config = dict(
    dataset='photos of plants and fungi (iNaturalist)',
    arch='mobilenet_v2',
    norm='batchnorm',
    hidden_act='hardswish',
    optimizer='cautious_adamw',
    beta2=0.98,
    lr_schedule='constant',
)
Rows from block 5 of a small image classifier, named by matrix and row number. Rows with one number belong to one channel. Each number is 128 + 24 x the weight over its row's rms, rounded and kept within 0 to 255. All counts start at 0. Numbers have three digits each.
After each channel's rows are labels from the 100 images, of 14848, where the channel reaches its highest value: "patch colour" is the nearest of a few named colours to the mean colour under the peak. Only what is clearly more common there than usual is listed. The data: photos of plants and fungi (iNaturalist). In brackets: how many of the 100.
# convs0: expand pointwise conv (model.blocks.5.convs.0.weight, 768x128x1x1), inputs 0-127
# convs1: depthwise 3x3 conv (model.blocks.5.convs.1.weight, 768x1x3x3), a 3x3 kernel
# convs2: project pointwise conv (model.blocks.5.convs.2.weight, 128x768x1x1, transposed), outputs 0-127

convs0.537:119140143136133144142145136134155111085117120091125162134093143150139103151118123109138170155113116167156127115112121100137143134125124099118162131132088108170118110097108135090108178111144104126114161124120168146117094159120112110108111144107119124079127200135178097145102201139108149121170133079109152119137167097097125120105084132122126106125119122097153129131156159144127106101118
convs1.537:113108116127121120156169172
convs2.537:059093112132102097109137137126129121117108120140174087132103109080134113136137149133137157156131142123145099053197147163124149106139120114092110135135137145132067096107140151122143080165104141112126146160136139128138093137127119095090136114104126103109103124146164121129110132143158101158127108121151126164117125109116132133124134132099129129150133141126148113061129102152143134168167
patch colour: black (34)

convs0.287:122154142152099139155169116132123087137105120132119082143132156107115102102136168134127132180132138176116141159137130137121111139171102138116090123121130115149127213152120092092164128080109132180091085159136117150083109110138125127150108129120122142127140109158115140108130107135151128143151130140142140145105154116141087177142112152116101145147116114134115104072107164115134102086131
convs1.287:125128125172137176124101125
convs2.287:155093064084153141159109135146125159115127116107107131162146113120151125130114133122097157115164127126087137151127161090126107125119144130112161153139141143093161118147161156118110119154140171129098138146123112107156091080147155107097098149155116132121118117140107095106089124124126184136178133147114097171107148123169120072129108096131140129103131089128121074132137156101149134112140
patch colour: pink (43)

convs0.694:140108172108172122140094097100150121105131109138115189076154185140144133144106113114095132106100126112132115078157119126145122137162143134177156118124066148101152110081119142123155150151163096145163139125145160136126093138150148133115136113114121148103129121152140144148123167136141142093175140119111139149122126140144121107069100103181119097134130154109124147120115137113148095125126
convs1.694:097106083130137136149153149
convs2.694:095113099130118102138115147162112112109116079112145112126090136140105119176117136118104149161080133111130125089128152116123109124106111143121136138127110152117114096136137137119154072116153099201161149168112116121138125137147153134138119102134129130098103130121170111104108115098153177127174158141144145122138145122135174106107118122107111125167079130172129156157156080085177131115106
patch colour: green (31)

convs0.77:131144126175151138128115104154155154089085116136103200100161175129122112142120151116136139106126128160156127112091178097157123132132089087166147102104139137136143126149139120136119116099137118120127087124129054140126145114120180113113146125107115166105158127146130095131095124108143127133130115122156118151132136086144128124165118101135104124062153143162129128096163154112131113164138
convs1.77:120120121150174174130127144
convs2.77:131108179134149089095111113176091140159168105112165150136125180107100109123124140193102143176150142126122113116158162107161131111158119117165128115112124156095096138159150136087111120147124091122140130142142101173080113112118158128166145100118148153129101116122119171118098113115088127135143133112125152133150092117134135076096087126142125124135112125127173120098152141129142126146110
patch colour: brown (66)

convs0.554:131123127137126167149161163152114143109133110085159082159109144152140123139120140163157121143162116155118104186120154137177112122150130120120073062122122108180089132129145119097129177119106118115123117151122116145142122105128147064129118121085130117136108127135119109085119141129123088127132156085112151115095147100138099118154102117159097156129151136138141103162111138127133142170166
convs1.554:135152124149144148101101083
convs2.554:105112169121111183111105132177154114157147114108113137159131124113139136127115109112141168155128109171088120147078157101058140114103160155144115127141128133147109110110127115127116143153131138129114147150196098126128119135116111106137100096143129137099070138117107119104144111094111148158159155122148125079116133141083130125183153137145143099138126114146134125162075136112133142092157
patch colour: black (63)

convs0.355:169121144155150152119161106152079179091081144166157138150129116134119155106100115098110134131143128103144094081147102128128069169108125121147127156141069086138156127112134171131118131146130146099126126090121135081114127107161135161141155109118094132105131190147123112148129129075134144158111116136128172127148145116115115148143152123134151102144150161152141148125136115134154154100122
convs1.355:119110110139161147094101096
convs2.355:151158137149168089156143125130089111125172107113127135131153143131118147145125122094110160188144120160125163094149129145121072098151109145153110136139090149142139143092122135119103124117134147119097099130123077103103100158105174129161171118161112099138150111149155124124163134136108109121111134130121159140116101113120136105119157101099146120123062166123140141083108109104120073149106
patch colour: grey (92)

convs0.703:106101151136123137162169134123123107135155083151166122192115125106100126102142153157138121140114114165113136163195111117118110115160134133084109127115127097106107172168110137115139122098111078162093111121114120117076128132141134146185151130082145127143163141146099123109150108113157160150147148123161159133105123145150112149155131141146117135158145110131116138073129134140086151104118
convs1.703:109089097132131142148163150
convs2.703:143109141093146129115130084133134150132153104184136135123128151090125040092152156134099065116137112122125124148102145128111116105152099121136174148119131112117154146151118136103129171110135094117113131164151094146145094114132170169148133131120144144103102132096163148104102152104178114161117110133103103143132127161193115140114121126123126159123130143128129116109099149154100166144140
patch colour: pink (43)

convs0.251:116140123099106142107094102120159103138133144154091117098130115077139155120131118141115162113124142113131138122122111136053164110115121122120114144128135123104128103153085114153119105123118153146090140080132132114160106139160108152101111163130121129141116080124163131123128099143124139125104097159169153135134090137092184171114142103104141162148138101144126126131143119223135092119152
convs1.251:157154153138108153155143159
convs2.251:115133079158114144129128109171110124133133168113141123118148145131125128144113136127140134152143160107158136157115131142128095152112135106174115145092129144111158092112133127164128089137071107130095156125113095140112151182127126159089152091145095094139149069106156167092156151128139153126107123191121141153119104120104142159085130123132144144141126142117130103141114095155144147165189
patch colour: pink (27)

convs0.393:110110187116146164130101149106130094152115089092131140118121174127153143147125161144093147123057151093148136080113142151104131095122155123114130124150137171109146144108105117127126103139136100108124123112138144143138146126152111113170097146093124185060126130165145126116104148096133125130168089147112082174116132119111100129127151106121147111114149119104116110131137111094148174142131
convs1.393:089132079133154142120144133
convs2.393:112124090137120147113173133111096177106099160116192109131071142127143123118153149165139131198100116143109116119114126124129111144151146137141099090127145138149143089131077177059119138114112092150116125142116116159099109090122129101127082126137126153126125114105103146096130183124142136110154131169170148121142128118108169095121128114110111157147134136142144140128155121132155137139118
patch colour: cyan (68); blue (26)

convs0.527:112137154127119108102136158162082181095143133105140151100142116164166118102120092120100141181176124117086102161134123128129078147161150118136082114090123148159100107110106152142093168176113163105183144112140112116114083136141138091129091121168170123129133133102129130100110111111130124145129134087143147115121134118154135094153146115133119111112130162114134120142094114130143138126158
convs1.527:112081099140148148123156116
convs2.527:106111125115139158154114110114130148115177116140129107102130108112188137135164119103117097106099119083096131153119162130144145146180132169138133089115159153082089156155117115136139137136128160122151085153139108130170115140107133111159109136138139117165135076164143119161124113143122108087105127107167180114161088156122117104121109093131114145114129128137156118110169121148091170156123
patch colour: brown (72)

convs0.494:181131125149120142140181123142108147112122142125128153169110113145128115156137132127120077129148113202093120143134151129171138129132118112118135098114132110158106165146158128115110158106116089123111124145065131172148128145119134127128156101112151123088152155068119121129147144128110128123109149099117168124146193115154146143148068159157141127133102136129147106128148159158118170118100
convs1.494:106120083105146098108124107
convs2.494:099158108089136135094145123123132107162135153137165135117153129151127083107085100150122154147140134068169146172134114086102130099098147152092155137099125141172160117152146160154127128139140110153161158115127107151138166149135106111107137125134154114146118115132172155109100084160141109130140146159079095158093081141137095121140168151135121088145143152147156119155121133135117108122135
patch colour: brown (61)

convs0.366:113117138108119098116102151117155076116171152114130131137136142135128122124090139121143144131117141116080124109113099141127138077149158122131136146087120109109080110157113092163140147132161145143116130136128139130123112149154143136134103158145157145142152094152135087153102149164095159112186132107148124072104068162148176098123086127136121142148102107081139128114122160183155126129132
convs1.366:105104103107124106144175134
convs2.366:117102152104169096165097130098135089136127107127127139120133148133135126148165148133087145135131116115150133135103140156136159124162098140129111140136120154165167128098097072111134081167102120145159158147100121142134127161139121141161148094139115121129132169073148072133141135095123170126121119130136127141103088170102166149117183118173162112094142162145118126134160157126162144130132
patch colour: pink (29)

convs0.661:094135163077136124132137113129108163123103139106050135090171125160152111170127121127132152165145120127127135140155125100116134091155088105159122118106130128165118184115118118104099179153111170159185159107137152115123097168130107105114115139161136154122183128116171120155164126146134093105137132110120133114121145101122110097140119127127120140128093129094155145110151131143116136105115
convs1.661:108098100134159160116113101
convs2.661:117123133114108111134126106129108103127104109138128125079119119155164149135131122128065098134109098114075130124108119141142121096092146107089114126109154076111074113124127085181111114131170125164148174107066093155180131165138128135136105139166097109099154125142139094144150099115136130115125089122144121151137133132138166128143119137145112105120091132150131119123139080080125105136107
patch colour: brown (81)

convs0.166:131117102123109133120108110121153157125162121154123138147123100093100152182139117155111080129144092115162141136133166067112151121106082119106114122152114175133158086155120136093116141133120092136104137118139130128108103165106127103105141136126123074141141146061145098136132120147134156129112125119091161140163152156129136156151128124158135171129131132102150171114118108111064113164097
convs1.166:091124097107168128110147116
convs2.166:148124143121143123123179122158148118100113102152132113139140064118115125104107122127172113136133110102131100120109133071134133105091111124129105142140159122137150134156118149171130143100202090131141125095150147142154120168130123088087101112092160112131118120171140131127120125132081152131131121090102091130131113136119107178168145147126093124133172122109193149134133125094137121097150
patch colour: grey (78)

convs0.96:127082103094151114096146144152107125151164166170159112116121139096115160114139134110130153112140115115124124150166124143106113101141152157165092133138135141094132092137153126135100120121126179121115142127144094040139136145138157135124134131146122128164167097100107160151139106137112130149091099137153121080139117135114143103135195120131142106146119146100127156132136138163131179138182
convs1.96:099112094094146123137164135
convs2.96:117067126167112136113130117172108122136153150119080120149124129137106119162143121136156159152128102131128158119151053154073133132134167161160123119138116123113126169146117088150150164120135134113083112156134149113152092161119142122148148094151134117146109095170130078116172130116110109099141136147149126096124140177104093122149138115107099099135107136100131139160101142113130138142171
patch colour: pink (28)

convs0.233:128093129099147146147102121080112102141193125136137089163103126120089154136127105124146112092104150089124106136161107132131180104161120130116116173146118142111129122142121148154157139169136188115111111112127147100102115100122138173129133148108111113157126116101108131161141118143114162162138121140116144046105079153097111136140149112131156120162086129092106130103134101146117125132122
convs1.233:120114106088153158103103131
convs2.233:142081147142154126126127145103100057123132090153119100101119151120099133179144093101156106122109079101117105138131067105126167092130131126122142096096143168163133113111146135168156109140126154120145117147134128121133111123128142119128157167165154125125081136126123153153163143149118092112113129092129132131168139129105137147153172106124081104114108102098151098144106120088142102113102
patch colour: grey (76)

convs0.449:112112140112131135107102111084130109168174108127139143115140117105120120104167162138130141121099146092088142139127072147123168108148172141126134143101163109076117150171136104112107097167100175128154117105139127134081163118110104157109151084122166124148109090119120134142109109118114090169133102125139059111149105139140145131145165148113138128118138070146126134118118127108123139109128
convs1.449:108115101119138097139172102
convs2.449:104124146138174123151147146158117136148147146112106114145136160115109075121140136142150081110161160144166139136144130106127095128111126135136132086102113158107148139093107134094097156164118150120125093168172150143109107109073130165156140155148116146139065104105158123091166156106111092152135128161109134097132142144127111115152143116136125137071123136131127140135126105139121162183082
patch colour: white (52)

convs0.32:144105091110121109096116109165147095135193099149120127116094099127128160132137114092119130108149098094127125127151127134134182114112110148125107173152134145113107070148176145140096150151143155096122113085119148086119140122117126116122167108131119127147153144130141094184095108125090143124119096144107107065134134159140083128108119131128163112107088112101150117149121106097125108124104
convs1.32:109118099111164161119097114
convs2.32:132128077147147113132149097118142048104159097123132123136095076114141164159142142117127154126130105136154081127156091119140165095108092116126115155112146121140144114125175117170135150123148122125094160082125115132137145126113170124099125168168153128136132151160142128157131141150109113119122098138119110068101104107127086117125107166124146152077148133118145110152104113132133111165107
patch colour: grey (79)

convs0.491:130121136080132076070135144143182095160123140124125134083129162093162124110146136089104140102100116130121156104133132129128122142113157128110159129152126106084102087138115110122090079087141131129135176116145109113127149165148147157113144141102155182135135137140136139146098130137086132108129087139170110131157126130103141130096106143150144076135159105122125129185155137147151153131119
convs1.491:104122147088130166111121157
convs2.491:092100144113168083145108103114092115116123187132094129161102123137123114135122129102147093152104150075130107118148117119154091163131145118161124129145118106164111182147096108182125133114139130086128127112129087197112094126136135121118160135126112097126093136128122087112112130122112149134144140132116158107129118165130117133103111135128144173099115091149145151133120109160139133094195
patch colour: grey (88)

convs0.530:144101150096157132140108144149163101104165071097114148119103150153165153144135113077120114106088089141114125141054180154170151130138148136133110080161137167129129101088107148125086138107134106126136122094103160150172135140106145109129128107091140149094110116102135159115130141136117151126128122109143122134146137106118115143099114106140128127130135157113101100180164130115145149161137
convs1.530:106104088124136133132174144
convs2.530:095118095104140105136124082173156138136104164087171122131094160107140139146160184097184125155092116069120105126126126131168131127118119099155120138146150153139128110145084185129147100125088098109109133146136094178142124146124117141130104104100131119146136111119088155128128116158164134095137107107106092122160108131156127115135137107094092155164104164137124114121110131143136128122126
patch colour: green (40)

convs0.124:150136120189127156146173120130069167121119087130145151135114112167149085106166171130118100127180118157087131168134108145153137125143118103122125096091149126166113188176156122134126162135098145124155112139082123189112127125135161132126147105130167134147121104110100121127129102143122112117122143096129172114111147135170094142150121147112114113112117112112155122136112140142108147116141
convs1.124:119129097109157112097098100
convs2.124:137175116119131161147132126140101111144110142132168124148150127141132130115066112135133145126141141143149158185140126141138115127084167113120110096132183173136129128130101089133091148118129106152109157128095142120113192121149118081142123109123122132091110133124163135130148076148133119123104146163115142121144130152109130139133116185127150069161098155190156154154117123147155131131099
patch colour: brown (75)

convs0.403:148121135139093148149114143162062163101108111104135147107116110182191124124131123095141140143119101152081138144121094132139116137142142114157099093123126117189097115108130137132125198134103135128171168138128147133150092135137146097136116124111155122119131147117139118137150142093138111096123146106096166039126133099148146149125102129106110136109111151104144120158108124110150137116117
convs1.403:118087121112137129140178148
convs2.403:131096105183125127176147164158122159070115120144147096131143090100130103132117114078142111097104179126154129116109135130125123181170121143130142145112141121106128120121106126105142111176105128134148102140136137148156109146141129145124126086128138109143091144139113101112171132132127138142121162116164158124155082128138098110063107142109113137113146120128149062090171136122122120155170
patch colour: brown (77)

convs0.405:112149182120119129129133103114091088161117145129122115117103155087128107120135163161125215170091184114130145117111102137088139107169119139098135153113134102104131170150136086121153110135128178143145114117164122132118138120137129145154111153116118157111121103149118096132112136115149113171166093157138090136124093116136110139137145146113119126134112108103130114089146148162157120076103
convs1.405:171127156142123153148148158
convs2.405:135167107149176119121122094119092130122157123100097137167146123151150146128080132121130159121147114101150111143124159108146090071129092135154106169093106150111156134159121141128091142153158160112089125135126113141098166131160074092098133121137088141130158122146096162120126133120119125089164101182109107124142113115110120108140108127139079194125128124119157140122131116130106119157119
patch colour: white (33); pink (30)

convs0.535:114151144140120153129114124142101099156123163118094134112104144099106135139124148141108212132122163138142143099134127155094154069114097107131122141117159133116131136145146111143141130101125183113106154104148137082162152150119154107106091133158081175126145122141162115164125163138133127113123101140108102096147142093096106125138161141108131104109093133075128152098150156133154120099088
convs1.535:111106125131111128129190144
convs2.535:127133118146125132142141111140132117149112155111144136150110128117132100123116141144129139119193145156143113142125133151103099063139133160140127176135136127145138112121153127105107129172089137132135170108130057117157111145108090112124152078139074135107137094123143138098124129113092174122165149163162100138113147150083116105115128202136098124109122131159102164145133106086127152127146
patch colour: brown (60)

convs0.454:124127098111065100093121141130130079130147125108126142101103120120187135068159138088107165133144108132061173138129115175118120133113152110121116144149153098106111111141145096152129143091139116131117165138131151091111126155149162126125128131137160145132146104136126134136107144164109108156131116152179132100100120135149115128089109148145103100126111118079110116144131129108158136085078
convs1.454:123111118122121136145169180
convs2.454:126117141165127128115140162145153160133147142092115091141145131150123075152148123122170102127144112102098105184127162149165111099125141114113088123123113110157125140132132120119094117128163141126143130117112112128139116136157084081104158097077103135123125127113138129059152129146135152161118159144135107098131153134106116118051110138149116138092117127140174134187128128100134165113161
patch colour: pink (27)

convs0.249:079159109151109124135132164124082150107120105097146165111121124130127117117142136155119141138158123111087144143098156132124108116132159113109086097080171141140123129087126114184161123137125131116146129162156092125144104137123142099170109118142138153114163090096145134081110119131149123112112155161135141135122084110156173117165172118123067141081156144116111121121117090113127160159122
convs1.249:088137155107117163154109128
convs2.249:109129114166098077136129136129146138150135136145070171091151114131081129114139135110126104138100118152130119111113130125098113105161136118119084150106120139167088120148131080158153092121147136091132154149136071133126164063091155132131161111108108145115160121125128157137100170146126150120140160106114163121156137119108117122130151107100165113094108083127097104085110140142127151153136
patch colour: brown (63)

convs0.546:152112143137154107138132099121108125107135104167117116147116129143141153138064119113139117130130095094105073103087135155108098092131127174144138110098126133136161162093129124158149152125182177145133071097150133124150108136131125122184110149164141162108124100152144118147129093157159143111132121136151119126128078127154146110146173099093141140124144158108134126097122136168153137136173
convs1.546:143182164116105121127127127
convs2.546:154155092131127102109155143158135152139110140117080091198164102120105101129071137153143137104109124140126108118102137148155129151129127106157129113090142126164151152131137145183172193115102168168147157145138138110113142128111166141115122108116158144124100116138160120084131131143139156144123126132099151154149175123160091121148126140154123110098126118105131127146126157110161172153143
patch colour: green (26)

convs0.35:136117141089104140119133125146095091160132114135161132099114127114155117055152149142108169169135156106072139130172078142108126124172190133079138119104145107112122136150140133136115124154081143132165130139149108141141145108144134141133145103122160156144093089142097115112101124104139106140144106129138114103115061119146131137100130147115116097135145107104142104138088128135163103089135
convs1.35:128127129150119152168153171
convs2.35:106127124153175120114141105137111130134173122139162148167116094183133079091104132122168120142128123104130064157129165119135118155109136164167088152115105148124140127164137161109092170138146128155128142178164095140115122108089118092080132166119103140115110113124129117113136151103133114138159123131128103111117095155147151140092105101138117175124103127074145144141145122137142124146147
patch colour: white (47); pink (37)

convs0.37:107126163149130102154176138151141115084134148126136129145124125123117111158109132148130109128122122176105126143104162109159127103156129103116116110099114120120073126112113102132168135103132132144104131152144108140130098175127144107152070161094122112109168146113171072130114160102117175108159151092103154128128144129129163148149066142165118123118112147116133105102140177176103138160132
convs1.37:149151154162112171132112133
convs2.37:132081150157085123141138139139101140072174120098173109143126143050080131119087135104163144168156106154162123126145121140114089114120166136115112151139096135126074090095112117101110118141119131138086169129148146104111106144110115139140120116122136108134094136124134146134093144140116101163154130114118123078145153131111168131136111155088140106144118117141112144122103132100113131165154
patch colour: black (45)

convs0.95:121108161068170162158077148104148102160111145085088129133123140154119155156087130139137130095116129098130106107142133144154129093166109129128142124141112165121149129096111126152141153127125151103145153149144156126152120115129109100122089145107127162122120132122117112117114185096136153102185108121071102140100134124111102087089111094150150140115129147100084131146141107153171119155132
convs1.95:101086090140144142138144147
convs2.95:126113100108141107126179061131112130115108104150177115144077148159116137150130190122120126172150119119147101127118115150129132122123121132133097135182148144146130122140109127076116104148141095182141110143090095121122131130127113137149080113141119159131123159121122125117117131159140153115163132146130090145132102151114185129117140112090139150150124078190157160155128103121132124138091
patch colour: green (36)

convs0.439:155095096139110143129076118096128094176163145141137110120113118110112149138137137098123119074093147089152138112150084135125167130127110139168131157147121166099134099147166126126174128136126137131142118158137125126140128113151159143068154118150126103176152066127106168157129140133100145128113132146100140079111135174120115142120129132136159156170108104074113133133101119120126109162128
convs1.439:125168117147088154128106108
convs2.439:116123083150105130141114157099112101157160133137194127110084131116155140157145148119121130087106158093107123119116118126149172128148116114164162102104143140110122103129170136137145123124124189122115134125093137151096139107110099163070135159129117100139151110111130170186108111132126090103129119169148161109106124127105146104110122130159091112154075165114115128134148110148125150156118
patch colour: brown (64)

convs0.640:127110128103094082090134141140122127147165144150127099140117098073115149072130109107155128141155125152114126140122138131062087144121173156113112130126136122123111111139113122124093113125125174122082112132182084096142111148139147141176114136162169135121121111110122142133124078130099139146077125152184129119172112103145163114161160152114129101155135134144120103132132117149134146115157
convs1.640:099075094139139139129135132
convs2.640:134117115147132146139123090114107135126122149147098122101152136107104093166151117137132133137141103177138174124136102112051152159144124144129164102140124127080146141166125112162158125054119083087121087130088121154163136134091156142125127153139115098137134147134147125129150125142144130125124098135129116126077110171140073147099103106113110100119127162092105110154098163139126121121119
patch colour: pink (33)

convs0.409:119095142130122132160121154150153056147153073148171102130112127103155151092128155107101114114067114158107139133113129169126124123142171135138117113137141131092087131118135132127155094094102081140113116138123149135134155142141144150125115078065175130142133112137099159117129124094114170118150136136121145139145147157111123196090108153136138144141144120108115082120123142116132115124102
convs1.409:093097084131129140137145151
convs2.409:156112122098126107093099067154187118139161123106152122127110163110111093114142156115123125152118130157147108114145116167118065144128140105135139136119112096139160117109166160100120139136131069133152159139099101138120093101117135135144141082117153127139163121086152123107141107127202160159143130120118089146147093150129152123112143136110131113140100149131127116109101172146143153093144
patch colour: white (32)

convs0.457:110135119094128166122129130141116117135108121094129138116107143140158140134131177157085156112119126135123146119158142161131165083082129127119119138171164120103115137110161113166101130116095147114124161089118122123179178134113117106104098137105094172111110137112126153148102152156131111061147107134084102145107120110086087135106150124086141119080100118096152105157141119160141139118110
convs1.457:122101101164134165108117109
convs2.457:145121076104137151137123105096085141116079151121131153160070146149171134146102165155110099142113151125149104128161146134140137118115163150113128113144127126089172135107105104135108144177097144137105185126108147107116151155137090099118097127149104119108123159098086153130136121176126132097152102148136085140157130119086139129125091154148092132081105143137133129144141148142111154150148
patch colour: cyan (37)

convs0.157:122101194126129119140104120161104109179121102120118078139134114095068151135110151171136131143116162134162138108131135132088157117143156162123118137136137149098124139126125121105130112119108164137136109133157129151159176110130157141152081122137087152116103156141136140147148122128141142105145124114098130145160103106089101139131153127094205120158112122128140142070091119104144085126145
convs1.157:089147146095135155119116099
convs2.157:133121174089117108122094122126134114103149151124123069113120146119102169186149145134140130117107136087156133106139146157141105125156115109125154099153161182133129132096116142175131148153101123126122088145118135146131099115132101144169163107118117196193115166131114142126123129106157107116114138131148144144139119148136135106114115098132091117114089122147156065154145145117110109140173
patch colour: pink (34)

convs0.600:189113149129159139155102101130104142117127147177128159158110113128141152128091108135137107106127146137117096100131142161127081127126166198153124140136107153109150114118122129129189154124165090115106135170145140086119118117177155143129162110134141112082113112131103133151167185089144174155126159132120123090130132167142123142107137108150164141136121151122148146120116143118135113109155
convs1.600:120092111139110125149171156
convs2.600:136149122141158127097138139133142110129122089128093178135089154159124154123130096091129140132156111101148126116094150139067120120124124140114154184133115141129127113125155103109077103104139141144109125127106071093143162082159125160117152140159104136115135114127123114143136140144087127164133131109164166100111152118132128144088128141122125121156075095124111182123101087114165117092169
patch colour: grey (77)

convs0.492:141153138135125072130124118145092137122098096131128134081179143127150125119137130176141101130142094133109122143141143169148110151130157166134090075138135120112125109115197119110122123096114132140167134131157074134121174148136168122106171118108140167157141110127086135144114130148144092091129105126169112155109096129098116117104129154153123113140141165134112136153091133072163133127142
convs1.492:090128137087143165112119136
convs2.492:094092139122158102135139135123109133118129169075067122179113136138133128126108111138109129114108177088115143104105160114144128129076173082156108162142106145112113182136101103136118102145119100109143096091151105181100156114148147129139126132132120138132093185143117122123088117174116145116136149121132161095100146128109102117102116146138158133119107127132131126149087138129122123135180
patch colour: grey (79)

convs0.337:131121113144132140147123111119128125134157105113135164122117110165155108174148170076116106076110109135113152128140112141176156124121110133158117149149135118121107122151146113124161169120152155147138158156079174142102132140112167148080158126134112113148149129132106121162152161151134097135148152103091136105110168190157102125151103115142131144110086124081158166131132125076093141131121
convs1.337:118163090115160103119107116
convs2.337:123100111117161125118143128097149100129132124161146129128143149123130132139111178122120155149120129118158099175131111112134170135132109142123115118108138129106125152113164127127163149115139162160128134110106066160110161076090141117113121157140148122171174094119114143121112139147148112095140108187126111080063108149155131110156118147139165101162115104151093112144139102130169170163096
patch colour: brown (64)

convs0.754:128131097111189133107113132089125144136113142097139151114145156170120117117144124124135144087166134078144139118161127115139102123118130102147161118133128144144168124130132114143098122157132162074151167109136119128126163108124161130140125121118113134105128135135140135136086106139104105128121119129125101149097100115154091053154151091136123048099119117114097139187167100128147176151123
convs1.754:117135140140155186132150142
convs2.754:112109108115112072150119152119159143139156135149122115121110119122068113117153136125130097122140117112098157142131133139156138103099128137124145135168133140162154143153125127121106113104154128108134145085135133143129088087115172099090140120130153112115098154123121105099111175159185130157129150155091086152108142158143074131130155107154107151085146092066127106162120149149109102166134
patch colour: grey (77)

convs0.163:161138172110141127141127080133143130111116129135099162109099155117146148183092140090113152139125098117121106121121150105133120138159091122149171095123092120133176126066138120126149151125167143141148152125153141148147138125109107075138102124127112131093101137112144100112127146114190112105132138110094107127152140066156143097116109115163106119121146157122126177154082137132154111167115
convs1.163:129126122131090121161147175
convs2.163:139139098128125107105148118119143116080089096168119098138121169137148090140136143156132152131137121133112146141095131107124170144107169143105145089081149144145134116157097179141103132130140156146147162151108119125116129114181144132127129143129127117085050145119144157139091103167107144076142101146098145102126131110170141144106125111081125118148100132153156102156140140131162142116094
patch colour: green (25)