Weights of a small image classifier.
Model: 2.03M parameters, depths [2, 2, 3, 2], widths [32, 64, 128, 256].
Data: trained on photos of plants and fungi (iNaturalist), 45211 training examples, 149.5 epochs.
Rows from block 5 of a small image classifier, named by matrix and row number. Rows with one number belong to one channel. Each number is 128 + 32 x the weight over its row's rms, rounded and kept within 0 to 255. All counts start at 0. Numbers have three digits each.
After each channel's rows are labels from the 100 images, of 14848, where the channel reaches its highest value: "top examples" is what is common among them; "patch colour" is the nearest of a few named colours to the mean colour under the peak. Only what is clearly more common there than usual is listed. The data: photos of plants and fungi (iNaturalist).
# convs0: expand pointwise conv (model.blocks.5.convs.0.weight, 768x128x1x1), inputs 0-127
# convs1: depthwise 3x3 conv (model.blocks.5.convs.1.weight, 768x1x3x3), a 3x3 kernel
# convs2: project pointwise conv (model.blocks.5.convs.2.weight, 128x768x1x1, transposed), outputs 0-127

convs0.256:119073165128153097135095152111129116119146114126135117135145155103100161123106157108116092148103133095135079111057160145154088148163147196137074075104134167127127134048132163113096090123135132125148078188155077137112058098112142108191142106126177192138137108146131119092130113090159115114111089162151084112145081083151183084163161123156132145146191175152056089133141130102193168181162
convs1.256:169173163148109147155155169
convs2.256:126122113162144135139115128134176116199140086110118138138141105136129095075136140079146171124086135111158131145090077145147088161044065116133111119130177088160133197152113081163185145102132172181093140151131145147135134164095137104097144138166175079061105102161167141133120140178089134124135173110072152166152204115174144206189120145087112117153099107127128147136198116090156138130124
top examples: class Polypodiopsida
patch colour: green

convs0.670:125136100089143100103087103107147096122089139163113148077141178129118126162132127129094141117106127070195157057161079084108156172105090140101145153213073165136152109102112174108102111144130120159142122128203089065142063143196121155150157161113096168117175186156138093182101145134136131094128058193106175113076085120115146129117107089115148091141129133077116161138129100157135135143123
convs1.670:099095103128099144152186169
convs2.670:119143121112064142091145102135089158106105138136140155136170066116112113133069103154115099175113151147110174095123147121082154138076118174103155151137116136077084077235149098094144067087110066158115156128121153118113098134150118135132126054174114112113128126139160108114118216077079122150152118140154107167090152128070145128087083167099085167152154103114104137200140125097154094141087
top examples: order Asterales; family: Asteraceae
patch colour: grey

convs0.752:109154120142112111132121148192113107161129065147140115122143140088174152073125173099155137102096135223126121132085143191097117116077177144163105130147137101076091105119141079123153070069113129160084099124145088108125173115133170178086116107103145147119089132207065166146117123157142088124122164131170115134191151166071117167137122155069136139123157131152162064140084176114128120086158
convs1.752:109076094156125158167150165
convs2.752:095163113148129121088107087127176174121150138061150162123130152176122083090154092124139133154147154125110094131178110123121073190118169053122146123124087089129153094069141138075084139175148050110153166106105106100120080109134156096170120127140081094160156110136156141095118127134176105159174220108145100190149081169144158077126123138133113110136083172128128137108158183124094157095176
top examples: class Liliopsida
patch colour: white; pink

convs0.475:098155144052134125097074145032150097156118138055089170123174149155170126138123131144114154078100142103090147098157118149142150110132186112126195115141133102101127123127107080134116124148148159127137206149155131157179160157128105131157105190093132205117129086155162147145093148142072121088169099118141057179102086133125149075113110113128140101113120125116107086167196139182166144114139
convs1.475:102082063152132151154144138
convs2.475:080118111119161054163123158111136178107092191136143115156048093119146101133125152174056118179084091132180108126131110158161181181140156151152074122139107205124143108127124147068116121189099106144158138146155091149143109117133135130105088159123137167131108176077081117129108177091140146124124142160141170163130152173119159155136137163118154146071116167221136134153158156119109095194128
top examples: class Liliopsida
patch colour: white; pink

convs0.651:142130088137145123105143109171150148140068154159120173054124169111152117131152168030102143080111105104192161081152104121111131179101105081190171117112116085102197115127130158148112047101149120132159130153140112130147129145138177164080192129148160152099173119170165098122121101097156096138056085201167147140104118158148178119124117122152080135125182123119113149166156119154148108141112
convs1.651:069119085142138140163150168
convs2.651:160117150104121121098141122174111216117139200151107145069170085143127110110105131182091101140080174119120162136069186087104125126140166123065159121106145111098141141135118137187102081081137150137143185139090114146117110130137134121118161134133108200165096153114150112047127176101138127143091132150097106127164115105099099088104071099215094167138161154142126097154135109102205108178127
top examples: order Asterales; family: Asteraceae
patch colour: grey

convs0.654:129126115202104109116120102137116090159141094161197157135062118094100191118106133099093142109161088151145082063106151128122155156077101151153162151150074100085153111065198155163135094100144103045102079103101137110112154117088087122130134080107076139161135201143123145156075148140121194142125106165091125122193129146096122147097180138100156139090163160102134094111113131128145137137093
convs1.654:088105148095127188102129165
convs2.654:128142145163200081124113144208177127131120098090167125169120176070134121170124118134121154161133211091146076096146120091106111110097089123119163142068146074123120172109118118161158154102105110087119101092150127168099150056081152155144110150177119151123099112132138135101122127136111140183157100197097090067119131164133069103130108142079127134097093135127179074190096117177138158165103
top examples: order Boraginales; family: Boraginaceae
patch colour: grey

convs0.660:131085105106150105130138140153076146155142136174162111155103074110159133076136102114099129158109121135094146111170082141104125127114221182131112136142145141114099132095141144096101124150089099118131146166137145078147104148173169148185143081162168102112153109100106218158166124083102141178090137137114114098194129150147108134081197188099181108170109117089152094060177125079124173079161
convs1.660:105065079112132116138166146
convs2.660:129091146135149138106106097138141156127144107119040194080146179171071085154118120108095113095165127139175162100072084187046154136152093100144092146136162189097137111134103140166125153134102101128178139167129116103167152111117172158172161105164086125122117132149160103134180107163129109115172162137131079102088127156132104119138165105067104091070072110140082174121123157125106161178182
top examples: order Lamiales
patch colour: grey